config.toml
conditioning = "class"
objective = "v"
attention = true
residual_init = "none"
beta1 = 0.9
warmup_steps = 510
Rows from block 2, named by matrix and row number. Rows with one number belong to one channel. Each number is 128 + 32 x the weight over its row's rms, rounded and kept within 0 to 255. All counts start at 0. Numbers have three digits each. After the name is the row's rms in percent of the matrix's.
# convs0: first 3x3 conv (model.enc.1.0.convs.0.weight, 96x96x3x3), inputs 63-71, a 3x3 kernel for each
# convs1: second 3x3 conv (model.enc.1.0.convs.1.weight, 96x96x3x3, transposed), outputs 63-71, a 3x3 kernel for each
convs0.9 103:092113137141170118100149114125123134144174133122156155118160111165122125140148142128106156140170199217139187186145151127123169120125140093126108072047116113172092156149108172190088128135126134148122154147163110127100116182159138220085128146114
convs0.10 084:132161095142081088080117123088114108097122138074099128109179097136109102115099098199167185215173167228202178159163130112154169114164136090132096169203110064112107164172120197062101110109198114123140134121119136104137167145148161119128140128123
convs0.11 109:120131130135142107168069124154181106166097159181124101097151035170168115039136129150144121114161139115098190153122100149102133180134135146112176092169119098158163181099090128151126051044086119131116146146149126114169157143120097185154135132135
convs0.12 099:200091170129049141147119158190153132068108101138140096150142147169041138123157116089104109131099117055102118149092222114160117103164133109245149123135128151110145133093096163145141139169185110127097121128170107121105140156143128191146179201075
convs0.13 103:142060166104096184085173063142103121147115117149139071115133148112101181124143145144079075118137136126096100116089120120129152125189133157093145134129176190095082124130089130153075155180093183104136118088103117122088104130131157165099126157100
convs0.14 088:117134156105211173140091098081125182112106126140040132148112164098128126100148134123158174164131153126125123146115136131158118094162154162158137131148175138118151096150184080150206141053173142123141091146099164116111149133156129165119051119125
convs0.15 099:115124148173195098173155201104113096128132169074094137096161164152159190167107091144103146071191140112075108167159084110116118151095131132158119147234149130191128160117122137131148128112143089100129167147153042102197129178182188164154164129117
convs0.16 076:146117136025096080075082064106130096068101093097091111130084097089154125096096118165193138170255177143153163146091098145164077099118084111144101115104143071070104128139125160176167202174102124133144140125154163140132129126111188193110117142098
convs0.17 111:118139100131142123171142176117107121147124156144117085131159135160170187075165185131149105071126121092122175105047101047139159110154162191064105183122169132114074123090141166158093150133102141098090119121096122113121161156144138080093122154079
convs0.18 096:088099082075102056073105083085130162137181124127165120106128046189160151139154132127108153124094104080102086131162104150143126130123077114165159146156128135104121153126134092115113168104121128149145168054125114017118174140139152081138141102153
convs0.19 101:140100128127079161092141115138088139122158143140133116106119120118084151125143105128147106128087141140127121112135117127054120127144145114138117123220124126109128137172131121120139101124102123125136150255167158171143130180136156077162114145117
convs0.20 095:123131068121169145187173111074110140108138057182091128171197123127158095109107121094103078126060104092150082151082090130116153124161135186089172111173122153131163083108102124125144107156083128138117092111110099133130143062107109183083100058092
convs0.21 079:164146140127093101103080167078133112098083124130112046158115118128154178078155158122125090121093101124108095122085082081109103128108096094089128090144092150105073152116145169196160157093185099126059134115141098049089160158142128143153103088111
convs0.22 090:162202152113137217146126135181098175123094139188124163137227194158158155142151122082157140138137061161096147145129109158076182095133128138105171115167070105151172138156206106079139116095138127115125101111119182211129088109160160184162170159081
convs0.23 085:114102093085048033124000044122128167143163120127098142120137126114123103132128137212175189181213156195168185076133082108179124112136066126126068206117085132090119153183174189091157204182190128113115125081133135109108103101136138099089149135139
convs0.24 086:157109154125116143098123105104092078132095166098131105120168140117219170130139064109056171083116134136094090137091110158149076105126139101116184098115068134130125089144116122059143097095116110129145119057137122133095133173156105130082133132124
convs0.25 091:133110122108155103131125159133166135106069187121090133128204125115042120129116079162137183124185169105134150067083176136102101131124169110136110167242205064081137196092173038000215139072214117092144102129141120128121113125159106133144109130153
convs0.26 094:114075153175130090124136167103133148140120090105140102116185119140072122146186139110145165163066114171139121111127087154091074109136111124092105121137144167131163138146069108144213166177108168148123152088131119159151136128138092137168105098114
convs0.27 108:121122148139116086068062138098123105171111105170152124062107114108162131103122110179046140143197119124148134145141035166085105128156112125166106129114127108132134138151128131081097105113148160110124122128101149125112068116122087159128103138099
convs0.28 094:106110131166065127111131133147172078194112159124117091131106119115132106154121038107100154110089143126209208058165094119116096142116197078114127118150109122100118118098173107109102176152159102125115085123158106057163132077148125118042194111116
convs0.29 102:151138154091100088113109085127119074130063091109121123128203079154041174159117065131164167135179089188127135073087111158091188116153179132189175134103176155156148080090081062146127095136111159080116129096132073148113111066067141100082143128096
convs0.30 104:085129155199055169112131132060138133150166122154076117197152129203119109148103090147092207068107141104155130151098144147093115114125130144136128118145132130161091093103136055162113100191157133142105181124150101145159125160108194078106146157088
convs0.31 112:169078123159120139128142118106141073132187193133154099129084192169096139130103139104094147100122104088143109087185098167151090082143113112141133096151102105114092143145147146085141152088177111132097101072151093107188138109111183160098135146186
convs0.32 090:097111146125056102109115176175174101086147134148157060079163116142174102115127129149160138130000153120125179065078071081059062044093086146104119090000056136112133118154143052242108088160122144132126140143132132143133112123112127141131126117106
convs0.33 092:126080167121097166090134158090151087163136134180120116164093242096224129198123086137160167080168183175130108074059097074115077083092118061073147090152124117159130096142117117141054196165152138157128123134135147117113142134174100087082151124179
convs0.34 104:125077145124108120112118196108113107092110124195087105133131143152145131122068118086050092112152086128127147137140133125195126118105104129186150148142132075081082143167145106140141102125115102133094065156067126140112153155140161164148108112141
convs0.35 097:148086128095164127121080122145134156125114085083103144081187152099117108106131150089105108117198191155168149111038179028173255114096144124150159132024103121102134147152140136113148094139143140127132133117104136154144093110101193108080120090181
convs0.36 099:119123115084160099123078153160133151177131116193165131102132106106112150120156099076099088094160083113065112129105081123151129071136081131136098119096105203095117140125163126103209100116139138097156078184102148172142122091032148159171174172114
convs0.37 102:086133097131116137074132135125103101125177117142102078149057186145172131126123125143174125010214188085084119109207118120138140095124116153161122055197180102078149098142121124131109148176113131153136087137126155153101096129097057187124128123153
convs0.38 098:138080109103112121092108124119160095198116145114158087094174154154149061160095123174098086111083124109135095181098108120150108114125101147084130142117128089108078128121134139123137107126152135113143148215139116085138122101084108086182095125151
convs0.39 089:129120178123209091140077115100076145032114125153152091157167140120211124128093112170134149132096129129107156141143155167228159131132116089126141096092159129158198096142106105175162148121104112092115108078101090000088163110113191162131138165161
convs0.40 110:115148156118211159132114179128153139095160109124105131107104108116172138124112158142149190140117157103118173094160117098122121128062118114185151126125229109179167084105141084138112042111110111151121145172077101140131171125106131127184128167167
convs0.41 102:188105130096148153096128070113146108134144092098067091155108121167133150104171178145103115103083194118120148143117103124094169151064174120084084119101222064190141108153104146154147125179057136142077116131150130086110135148094125173081107119132
convs0.42 096:179116113129104122145090115085130105120131171076166092162130151138120129100146092132179125158155117157147100076097121111138113106094149151090099150134138148107097159101114108068105146075088118145123137081143210189121117180196110118133121070111
convs0.43 104:163093103144139117091149090164111146122083183148109092141061122177149161124175185170155170156091165094117203142144176123140076103110044116132147114145125143184178084079094125141105095142130141122102119118171094131150089118117176125102181126143
convs0.44 107:178123117161148122131190129131165150157166144132164126142224090073119116150159119125135156093112151124110122134203090163124132104152107190173159087088166126119151131167139167144168117126123119143125111130219086063232165117113160135134094103125
convs0.45 094:110138117093154110157150137093054140098085080101068115123085151079160074098089118115110134101250126106128097146183144143186124134138122125138130137016139120091119119198096183099115110124107131119122154151133133125140105132113103000100136093139
convs0.46 099:118095111129112085109158063155091081176092086124047152180206155091165026088103107148172173135055131157111130130171165143054117143146089111115125100105177113051135129127091064156102077149136146148149139238178157185145148125136130114110141116129
convs0.47 106:128101123172127053160108116130168102109155105085116048122167114120148093132162148119146122130120078173110118065083124133148143124139125139092096113112160107135073110150112074178103099077089122171120069143103072115187153120124163147098117124095
convs0.48 091:155101155166024133194127138117160134109047166179181120155088155242049102114191145109127113072194128114160198121086130114219090136110151111140146138128201121099172155152135109110147163138159142117126087104108077035080110150127143136124132138131
convs0.49 109:115164111119098147108185072130088086180128201111107091153141148132122138061157175116115141107183077124160154099132106127130183126118125173126130152083123130154116147122088103160088126124096106142123161176131152147122154157160147127061125107163
convs0.50 105:144132069085118063143174085088092133132082150159146149114104144056144200077126113151143165172143073110107151130167113199255065107106063135093095162127153124090164098112156096125200109101149157151141111062106137112134148163092129136147132112112
convs0.51 099:098155109145119119156141134159116132178160160066110169144095179107152116088103146152143122131097185160099138237192117134178114176106164149118115094134110153108130138083107123131066170156159145143156172139122127168119108152151141161126143105104
convs0.52 082:130117144160135141151098113137137150163149165140089178185099141140117120164122114147077113063168135149119103099166179141100163207159170138137097122176100156099135157106095097085015072100117147138137178136140119147120177138131105141176098151169
convs0.53 094:104136080132119151167155102162143134154069152097153090167177171205082147173147068064076084081157108156138114156189118111101107147159110092082147130136061126165128169150166148104115046063114143168130186175139127162117121183127118127105117149119
convs0.54 109:124095139115088175151102139122111152130151156124072143124117145137083135126116156151130101126172087154132113141099099129103140125090148114097095152255042120107186168149108142066147121141116124144113135103106112103120129154101130144128132096120
convs0.55 111:128137152123139134112098147156150146137168158093124091117086121126133204132114155077131118110080112118106144159126131129149145132099154146120127165157139146184082091096110152246154045212089125137137119168138137235144138097152126145149122130167
convs0.56 101:125096160092099114107086098141073104117209114079115136163095105125023091157089101139141104132184142149132114111120124100068137123094122155181173090255094155100132148162151097063119086162156127131115119171125103106120149089182157000187164125141
convs0.57 094:093102169076162089170128111131159133105171130106141134185186118148176178138073105113146137103119189095138160137097110120121167137131139080143106175106165154168078105137114023147161120073159129133156103089122198100143131095126172134148121115145
convs0.58 116:092181104124100108173141111132145152101143154170144112157135072146112124160110143088120138117157100101110145134121187100180178137107145160117137071072192106166154158120168073101095119134131090134169133122075126147127135187143143212157114124110
convs0.59 092:099144164183106139143165140121077135123143148121110138102141132170078179193159154147191135166150152142173175081123101111107159118119165184156123105159102107175149132164124123243229151245157126104111167191155168150090137157132138106201149129109
convs0.60 084:163149110115148098128132146087195099177179109086150136125198095084140120135112165122088107121150091156148137168103076202113099138134067113118146102143134107118131128153130117108128106135133139161133152105101071160190160081137109196164140122103
convs0.61 098:125133075102150137135148105181255165125131197145088204138133135118187091102157118102140148068082156189166136089103094149108063083160123255119151255091107120096111119123149133125155103118128124140133190180130086073133121181153198095144147104152
convs0.62 121:169058174108118101106152098117135152123140151094113105107156160104104120129161126136080164118157109093179102127157120142147149149143135121104150138135079155091104170103098160038150099093116164108089104074096090087108115151109154107150122107150
convs0.63 106:115139098111182106133119181108169126119095142109108110147167137076165156129106170064160124149161132133109099138117133125132102112101151112087172127144128105117133152133128078153123173131109096142093076074127084054080103133136073133133121107131
convs0.64 092:172129084073146097129090084098089182125181128087063136150187089080146189169113138122136146151079121143112117156128143105084105145114095149165156094119133065101096088164129168141093102148154158105127122177157138074150129073115157180142087150133
convs0.65 088:119071125124145094154189132109111171143090103078124100114113150169128132160083117150116099121112084077062124203207213083103185135106056122114136128174135105100074121130110115125143160144138142141117118110131111170118134112122137083121106091123
convs0.66 112:155142130085126088115109160151154104157167063109144169131119120103156168099094111127181123148111186137122094155116159114156115119117123074112068105198140130099080161084109107123132166127118149151121081055110081123170141060153176138089072128102
convs0.67 110:170172147131140162104136133131118131104074180112146114156115126130129143154110126142141152118026131144080123149127159063023175117055142123146136167196137143082140096130108137148114110133123132117144160133113200120130122126157098130079114097138
convs0.68 092:186089161156168096127109169119187108079134087116076101175147066076124107110120119133180117135121147115126119124060122132110087100117060117160133123151138162065126130094132145156137083150082158131126074121086136130114132065144144109085155112123
convs0.69 105:106168135111159110159097143115150157101100156171127120172065217152157197145175104136116135085106132118142092067133092117147168094154084176139137134105128128108084095118080074086108109110117166133118156132145114158156053139119118131097082177158
convs0.70 097:162133149150107151110152148123148139133157185133121176128117142084184171113160115100162127154152126142125105135104134125167116113176171183101131162135160120111116157129149052159200099164176122129120104132134113111133128155112090119102120096145
convs0.71 111:120191117089092071129061168097147158084158185063153147115122123162118113127058105185085183143150102149112144136110176132117140123154095118078213084119121143184096165119134137113121131140138120147182097125101139164071103135094148149116109130106
convs0.72 115:175119093106103119195106132129139153054136109137146129103094162132179105119095131113131113148121149096128161099150152114110150136112149153141156168120173178185120146095154120170123105163104129123136152181070088183132138133118157137093151106141
convs0.73 088:109105171058042155147198104125186158124115123121139143139083137129093181123123085113120111143132148177117156141109131108170148135151114171135141143088119139142110125133128121145099155147101131118111099085037065048055111132127093176100158134165
convs0.74 099:108171119134100080130180137157117137087130158137138129114209099167163152060146115110078123075217071123167130154191133175052104087128163158145138136130076129103131130095078147095109062150213092117138149140096101169124145144109192130102145146172
convs0.75 106:116143138165082172137184144130119139130148086127149117102149107137164111127134149147150145108137075146116117097139132136092121118131119143140144155249052118076200143170136159043147124149090139147141128093154148195120136114127111051111135140176
convs0.76 113:114112132124168066128111108059095085165151066156079100176121115185184118208155114138097077138133098122162138158141151148107130101151143150121155126114105119081124120146112156099073120092106137119152101132240123108064151188121128136162115149109
convs0.77 091:136113107131107137139136089094151088174150102135116144144126115155154138138111139117130124101131097126135114156122118147116118158165129104163118089167209126126152100088113072098164096170152152162195162137186130133120127157119151126169156169160
convs0.78 099:097114132078167121160139165085068118040180137116153097116162135084169097133101108159103133125108136124123122171108130080105109107140131135104089131146161169129154147162115137106143095180104124126125199255153144208153184188128074030123118167144
convs0.79 101:146113158105137126074132168153107132191167128142114073099158097137115074091133103130144113109155140121168111146116104108160145145171141164109114158117113105111120140107132100079172106078121143141134161155132110106079134168150147125146149170110
convs0.80 093:127140183129156154105090156132134177183171122121117105107114157133118147163136087138141159103120076104111111140066155145124129126138142125103089118072133032080131137155147099082101091123092101136177096144162089097088123138135085043099123148108
convs0.81 096:163112129109120144130122102138090177128090134179168090108165079155117196086114111133094180129096089149137125129129108091146144158125150086144088129125138148143119170140111172110097092085092153128143080068108154114132156089121115165108121143112
convs0.82 104:093121170160121144112161142124153165180105156114167138149160139099062144145153110185130164147109136155127159131140162143106136086140146107159138120165070089074119117165146138104151152114104104161097084042031196108146183209170079131102147159117
convs0.83 106:109133122127141137153138148129145138133168101135118156115138146099094147141060134096104156143255104074084090118121142098094111117067118113132100123162059124136103119115146110146143165107140136127136134151112149255138118134113115188141137112130
convs0.84 094:101189188195172206136119130095101148146134110172161115139127124140185156169173107106103104167147125069090164149147120151142156186152158073095155161196149188160224128134088148125139062129132134149137173130107174088067168140114181110155175126134
convs0.85 096:102150095164138134125128147134106113158177221139103105087173145177207050108156116139110136110116124152153168128153111128131143120121126180108128111083142140121104123100123179101073099103102128113087073114140054084069109095160190161117113151116
convs0.86 096:127154108117148085141139068141106122150151177098156144164105132179169148135134093158164162089089137130089120131173118203137158143116109148080119107099152109080072155137201130170145155102102127113111070087149171166167117142145150115101135108124
convs0.87 110:087054114182186133142114147186118083146111110135107124144136120139152085095197149129139113138123122106122139170109121123152157154142112091159118098086109145168145069179134110182091000048160115104139117103141148105085091139138112089140124163091
convs0.88 097:145169140087099201143140108161113166145172117158153112117109108229245173108203119151130147157103168140089181150159161186241171190138130099118137119039112139165169078077128045077055088095102145114133144150147136168131134145128172071139147194146
convs1.9 097:151133128152101112170147136114130125146104099138088126152105099135113092137075113120115097091043085102092137154161142119162155129131101136143133154201165135148147096102126190110072081124141118148122125084124156117127155110133143003160091083094
convs1.10 103:135136142111197127155134090111119179108161164069168132114089151084152150159097142163093081106131094123053110138157188123122151135084136175091186093095159130156151130097147139220114104114103113157153117122082121154151111110205138196131127144132
convs1.11 103:140110067129115147148148125197099161170167164060139077133152118153100055188081214113096131143109125107181111141104092182134119175122077127129136103084144097119115171163113134114122130136091105117127102106114151132133134168077115120111125156142
convs1.12 099:040134158186172080071106134113127106184152156156095083197083076155126096150092166147136108089125183110114140095110134168138135116184107161161151085104085134151146130157177103152178145104126127088112163131118115122114134130153084102030160116139
convs1.13 100:123122146175123138149075128116116123145168108139132163139053111139134122143228137160136159140180144152202149148107107107106141123111133127063087114074099111156090135135128145136106120175143147089111147180119103137145132144133096112127141152136
convs1.14 095:091210126126143129127163112067150157075208153126121119134158130141136104214134094141102108112096088118134128107170111091100159099150133103012098146145148114080145092110123125154095088151153163106125153127113124103135090121120125168115155133131
convs1.15 101:079081119165155112067150119168133173090141133139105128179124113125122129139112146131133153139118127134137157101146107112135153159075134157161170078102119185083106138173143114160161155138102068146182048109064144172210139090131106051150111140165
convs1.16 091:132081130114198125120115121100138106132108133162180104159087121118082121098169090139093090108067071140059110108085142109087114129088113161175108159255212134194158127084109088083090107094131143127122128117143101120146164120162073112092115064122
convs1.17 106:131059051117128130165148098139161106085121089177161166105112181122129102145109126110184133129140109143068171156111126122166171095147151094107145113126125150114144123119062162106134113119153108137162186057108138138113151153059104148105135149159
convs1.18 088:143088160204113162137116167160086166082085172124161147160128109082070067182117127124170174152103129087126124134143133162103124140113112122098107074191131123115128131122103158131148153118132065126128125219144129074112126149145154210077152158120
convs1.19 107:112119104121135129135127135130077133135094117138159135127107111139079129137152161108142130117090149090137120110109123123145134105109117149136129131140161140158145120196155113168151091113106080149126185165098113150155136104127124171116166156147
convs1.20 099:123105102110131117139109150112160099089127107106166142105134131176174106103101116141125086112172098128114116167101083187139119117138131133108090163063171101138115180163155139116096081132126157126128171083173118117112145130148153105170109139111
convs1.21 110:131064165099135152113186110106110123115063068174124151128148139146145159132132201152147148121118151076155107122107113085102128129064168105114167078113110138101119088110128107111097160109077130095147146142138046141095158080111113121092117182077
convs1.22 095:138153106109140083117060102121085124120127098166125117168136096098105118069114135156157134177146081128106168123097101108152117114131041100106170122152122139085101119153090194146176087119128119093100122058166136140170191110144109042101094098133
convs1.23 100:146167125159159189146232186091131103136000126115121107128123116182046118106161126081118056076102092056079089090129115148182149108087059097081118096204098146139121135106084139231060122087116148134100136153143127127150131184147152189131117172106
convs1.24 104:105143127122147155079144117122142103120206095140158131177176126078023120160071132160130137091115116107151150071132108140077132157141095119097131144153153132108145139096180123181169131106131131079046130140231124127128099119091166159168135129160
convs1.25 098:178126183175173101093160146104136136120126060112163185146126062151120100111157149145131094118082125110049128071147067154194135127154161126150135104150131093126128133093145153186182131167152147145129122113149143166092105147134195166174104180083
convs1.26 096:147130148123132120125112085142141173147036050134088104188116096135127162075118087132130129134102146108127119129167096163123110177099155119142158091125175161134137135125125154120125128074171132154036157119134114157156113115095143118112157077170
convs1.27 096:119153130154087128108128114124152139129113131094105147125094165179107122119167203102097132116134152147180082131169073146153103216125059127091160193139107160166078130137145111143127121166144154167111170074113158138113151140112093084151163132213
convs1.28 092:124090078132128143137116155180119179134149096117099136220131126098174159085188060165112179121097151142100112054074153097127168190142125124121152134095162163081136177134152179119122099123155068136115090131112131129164130113096120183121150135097
convs1.29 103:151095137138141170147132095179067141178102152056110148126155095114145111129131101101143111112101118149137106139086094082125145126205151094095159133132147070124094142128080142112107142115109119109084070104100172149176084077037115094132132119146
convs1.30 106:162088114159176107121102153148141101166099118138115123071148106223124085141108126126137173128092174145122149152123123123160129126148087127183097133062147131122129128150094085123133112132142135093114117139156113131104118100125180115087120081142
convs1.31 101:113148053145136079171147116161166124035121112144118161132125164103182094087178111168090160153125154121142125129125135144092153164078140127107116115130123076104157142131121150129125108131085105173150062126108137093177111031070160165130144158133
convs1.32 096:089121145152230116124132140180148126099087157171095098106177102147147135135149147112125172117248176099133120107153139161184152137164146124121114188186130154162111133135125117131133120113157155149106125113096139146138145119121133144168180146161
convs1.33 096:158109177069134125094142074143131186126143041176119123128149123153099100088150136091166088097180126141083081062136130143138104125073150130174158110101100152141133128088120162147169073128114078122108107128131139072125091172134144116148162155161
convs1.34 097:079170135148185157108197127177157167151118192178161122160154130190098150156110124154143141171116157105191129109136104141088145104089122158186183114139137122099111153158170128073097125120169135140057120090138120125178111129154116146124120090107
convs1.35 109:152126099177110159123126136180117130166104118158054108106161165121133179139098139159160203108058148132154111069152130018096200117186165083133138154136097086111146087116134114153097156117137078093186131150105155138150159133106122104110125154112
convs1.36 105:116133085149134178181120118120132165150092124086106096170047166080131165155095117166159115131097134144138108128119150151092118145174131089146107137093111122159129118116167109116181133135123121097167107003105082221145170093134087116157164181153
convs1.37 111:102142213122116062107156163107096099123128158202141120111168141139070171125170095126136106114166116094118173117151165110125180101072132102161129124066121095133095143139128153119137137125124122157128098135112144101110122156104105104226164138131
convs1.38 094:101144138111093139131095138127085111095078133112143104142114119147094120112124139142107141100146134121107116126129118105116111138108098127117120107167120122132130141125117149161143114116166126182141166022117144212171148125104133152119137134115
convs1.39 095:108139104175125167156150129130159135156193138145125106137137084122093116125132118135123136129114115106152138097176159076103114101112100124094106185162117129137114157101144140114128137126165122091133202177171084158095138130125130153099097115129
convs1.40 099:098155164107226151130049118146106070134101140119138165120077109167186129085126081163099087157162101114104149105104158122119195135120143141165121119082157106142155127163143136126154148116127125112077079133137104131128105167151156172182081177172
convs1.41 102:142165048160178136120087163133149196157121090114093162125159174160157117087165111119130148112128147142124114141145188163191141162189114141128217122176096148173147120117153108134134166140128204132063069181086161075151091119125112142178140128107
convs1.42 098:074157112089150084119122105191150140083116137115152165116137101050140166131112142155136144162153092129118138106160137148132126095122151164123141108045141180112134148137066144135121136099149171058109128114143127100109111199110118144130084089138
convs1.43 109:144160136110162114142159072146091099117115167088164133166102105048179133154209103132142137147166147095112083171088186152139137087120117088152139100143154098144129145160115130100129172106109068133174081109114146136177105138101111126112155167133
convs1.44 101:116178133086086201142065120093174100166154113124141116151224127140125124113082112144085098149112102154131081102138154124135150093129123084093125121119086124161196145150097105084096120130131180143155073061097126157147134156100141125114166142169
convs1.45 099:140104136142244104127119133138190151144079149121122131118140099172176145115132109149126134105227136133148144150121117185158166130165108137151110183137156130139147131104113125018110125133115115134092112061142128129104172125155107004152141150140
convs1.46 077:141147129161173128175153132068216098140204103132155125147155161165148133051046064127133142120158168120113124159108132139203112105097117134122139125170135137156153124105145133098184140146121121083118122038200113102113120151129157143137097103087
convs1.47 091:145109115202145101130192112193160161143112124119107103108113098191175143131135096160143140128147119093153135127103146117148109140145165154156193099060163121099161132167116151138121115113178052108144125103106141107113177170091128122105153106094
convs1.48 089:124105096100217098169141126165098133108139092153077175144088125136151086100111094078153115133074173138116120107138135176074112144167132138139126103132157116113081110145108144175161126111103123026049151159216118110168125128179098175108116119176
convs1.49 098:134081157144139145134109070140120125088109123184095105149116147147093114122096142110077140132105112116126075069160066105147127105156142128124134165065142137118129167120124121093105111139126094163188138128066186087130135147138155078114113112103
convs1.50 090:137089143149133176146104173107139097089129138132220171095153172085146154083115124137121144162115154147119120154110139158065057137102148145148138143052104116125148143112112124134182118146152146181134094097128145110096196155147121146148171138103
convs1.51 095:120177121112094066122088155049156163145110068149133073147166148122068120091188105139150116132111098108090134103129102220138110135113120088092117132109135167136047096128110148169108110119147118143162168124072155110114114132146120134100132118153
convs1.52 098:128171118182119133126109119153154158146125074139177141166156210115132126122154107112160156116138126147139124132149122128134158153159128096166105157105161142079094141143147134116133069105100131157128146162152110109120108170124146204143105069113
convs1.53 100:126159158093155079162153165140095098139123167109126124188094081123087049077093175165093110119135101100155182141160129097169149145150058124126128195153149079119153132130151162176140164147151255201126175173185120145166129149097189130159136109153
convs1.54 086:085105139106181129116152133173132154164231092116162140135124150147182139141146137142146138140178130142126134176106144207175150158117151139110105122100127157139166131070115052120113101088108101121100093106102104151146066107103000212091084143113
convs1.55 089:061128148128206124137088137169108108173166151101115113092171146100107119148135122112107122118096124121140152071131148074148110154137154088128105090106101097103099163134159173106160111158156094013085160166100125126153138108156111138127085134136
convs1.56 109:151102121132146097113080099132136162154160121138165135160132138148173160148166108110089127165205102091111149119160131118053126123131133153113111142000174133139124138116142145173156136147156140113122120161120100087131109152151119088113147108129
convs1.57 100:046079085120155129148117128064126097113228180143123171101091148158096176122181169187107138154164136125186152084168109125123109116146142185176134117093085132171132134054132127109093142164134147112139120084120169159121102128128127018135139089121
convs1.58 110:092097095115158118118125201138200083102070173167133132113119044171112129129143122129127165130138075084114153112145101051149131130145049138130105133173142051116121108109133122183124119152149141119066123106152127141155125111112089066138134113163
convs1.59 089:135127085150151119197195134168131092124071127127090106138172120232173167169142067104131109110127118149132133147136108153076158154155058128136156081074102110155128114128135156200143109128125117126137139124150132141126112152137151095171106162086
convs1.60 102:136089095120166104044063189074137161161109140140131093157206125110097125090186144126158138031152173167091108139151127107145137106165074128078121111161110170074174104087180097165086178117098217144152138121143116111141103136098144180139126086126
convs1.61 114:145161114123145163073110159141106092156081149096045139140061141118110189084182209126137124135153144114148155114116175150113116139136162120165149163168064157117107144189128152175157144079117119120201167089072106119165091122172128105125068126104
convs1.62 102:135148072140172119100127183117155131120179147141099104141169173135170050185196128146168173139166164161153114115123109170147153142151096117166197119217045137147112130146138128143084177078141077167029107079077079086128149128090112078123129148108
convs1.63 093:084103136105130143115145104228187126118225165149080212060063123145084107113093076156183119148125123110123198131110100179104090154144060113143091077113123122111129162101127121155109117082098130110099092093126123109114093164098106071180137035112
convs1.64 102:122153176169125230212158120133107188077133101150171125105158129081157147129112113075111111145166174130155134145136104134135113113119118169182122199123155132109178135108157140136184163089158076142137181065150139093113091147112143188084148181131
convs1.65 120:147174165033142133092088098148151120090146069127116140174140110145038123172090195107084134136130152134095160123058045167141125117130143136182168140122128149141075166086138112135152120114148152125150149113089068141155126201126065139186098131106
convs1.66 108:094149140149123152111135131068165129134116093135199131091169114100182148143137086137135089090133139140113155108141132149113168089117115147136156103116133117107136132131122135151113125158126127215160174139120137102148119167165126144073156126145
convs1.67 098:127141138090178120065112113135059139134133069148112139130120112158152101146090104093119130150150144098106077118153178145144171134168121113097079100141155118167137113111077116173086124113104107071156087232160140085109084120086156135121125174102
convs1.68 123:149118180158124157145111108106137143125166147148065087125081136106057090057115122125115111166097122146132157143171128154148182122093126117136096149162140110107137125124099088152154163105138116122128154124033166122130151129121169120144125124156
convs1.69 108:109180092132175140129075139105156083114123164118158067173076090158135132100150139108169118125137145146077107125124134143161117123094137171119105130139198130124121119161150097109159098124149164112166135165122159126116100116182122191128128149145
convs1.70 097:141126166160063142139143175134180128144082073078155114098142106152067111158132161116110145161100131162142095138147144084092147119070117127123136089127139133056083130156113196157115147125049120075133111179061122143106149103094182157112134159133
convs1.71 096:144149084133197117091085162084089190136086182087120161120176108113166156155135135094126087134130153111117147108159127120177132076169130121116107112140157137126148077110144105112168167116146182119151087144184054133161169111163155080166138110091
convs1.72 097:148137064114206118193120114144092085093198237088087117122113135102091125130170115142154186151080044143150135132098136094186112189091147146081114130097152120106115089098152158104112136144112123079185186094054107176138156164115174095147119154130
convs1.73 084:133083116090189148088141125140106108119062127105074111206160114060122153138136105122124122107140143130100124146095116124094122156168128170135134093082117125148132117150122123118095131118146006008032180168129141153165093155130134113133153100151
convs1.74 106:152165117113080081195162187125160097164137173119117136186128168081089095142108186174143102141098126139100140176125157161175123122123131148065129143115145121122153117128090129168095116140169145137107136155085128126136127072139143142118137137199
convs1.75 088:098091064072042127106126130144172139126112149168144122132122128180120098099128145157168145157125163121135129161136118103185126112132144088127173137168085126127112123180105066087138152131120148169141139191128141151132105039093053134131135137110
convs1.76 109:126087124174117100103121106155174100109038111123169138178086067115097106164156118106114133091101133173165132108136178136113152109121115100128149064122129113089137110090123114085145116144140143102067062123180100179105110114126118131111144170113
convs1.77 103:229099195144116172143155142119086158137153144164156166124135100110138095136111122154147071199110146136117160125132133182110136155156128117102117089143159086137177109105116119182120089120135136126119131101109127124165131157160106093153167091093
convs1.78 106:145093135078145145104142140143088096110107141133154141130133131127114122119122161120111124138124136123140104129110113151193142132112129138134120103157128109139132140189147150155172136127116065166155139094054126118123118129175139154165139128131
convs1.79 085:095113164166087127096144135104127113143090080117106130082124105215137151165149136115097103181116121149086135121093112129095173119149120119125083106132094129122170109078122116124100094121094124095048103092119166130166117091109066131166068128112
convs1.80 094:098134105135137076118105162174105132102054106089093102187145127136175142111089127142128158174164161139118129127140122168104139109166095151153184113131148161107158140114154162124125144100129172111147166117164154117197131105110189226078098107128
convs1.81 103:135058100110119165135128097072145106111148111110174156115098131060090116124118161140141123080166117172069110156111130138148142142072133167188141133128122147129124114109161144123131086148137108108149180148146102096056140113116162179066081125160
convs1.82 111:122135134129195136109064121126137106137157133155093078059144085194108065088126099133121107105073160154121130132171098132127143106119104149088138110122166116159129159126127142157165118114118156095115100183158125161124068140082101157136164133142
convs1.83 086:094074089081146077143142136129190138102136129127116114136116143089089116116152124093026118095029099121099135125073132116183142147158131141176175131084159138152128136080109151145093116113120136115127113101126137129124122128106111177138128143115
convs1.84 104:115141138129158129175193113128104116148097116162154093110132098134096099107135175126102082139177196123160158118154132118102102098083094186172189147137131121118115157162147124116100119093145130113209055136155166174172116136195104136167122096120
convs1.85 086:139115116140128117178123145117115174076144147146149126087123142211115133105105142141119116136103161119118103096102153115148133145094121130122137113190110090120092172148153124156118119112111122106176053138068173105151098072146181085119099141145
convs1.86 103:079104092128181173161118107146158094191092105151122128132094111113200168157162156122161107129173120120079130155160113045087118125122099134084110110130115086186134154110089100091120120121149124208108067112118132149077115167153135191113060159080
convs1.87 099:062116122180114083115163123125160151087111168189128057129063103187126149163107138151147100122134119132129055173140117130137120125137096133072145113145110155105128077106125144125163162069100170121109079142146084152121142120144156162139115124168
convs1.88 095:109062109032200201143139111139082127142166077091134074129163126104080102134163163122163116123136111113149108149156181120019134119150147091091096074159106081126117147135141164162157141177157120115118112089094144128118119080088159255041183168134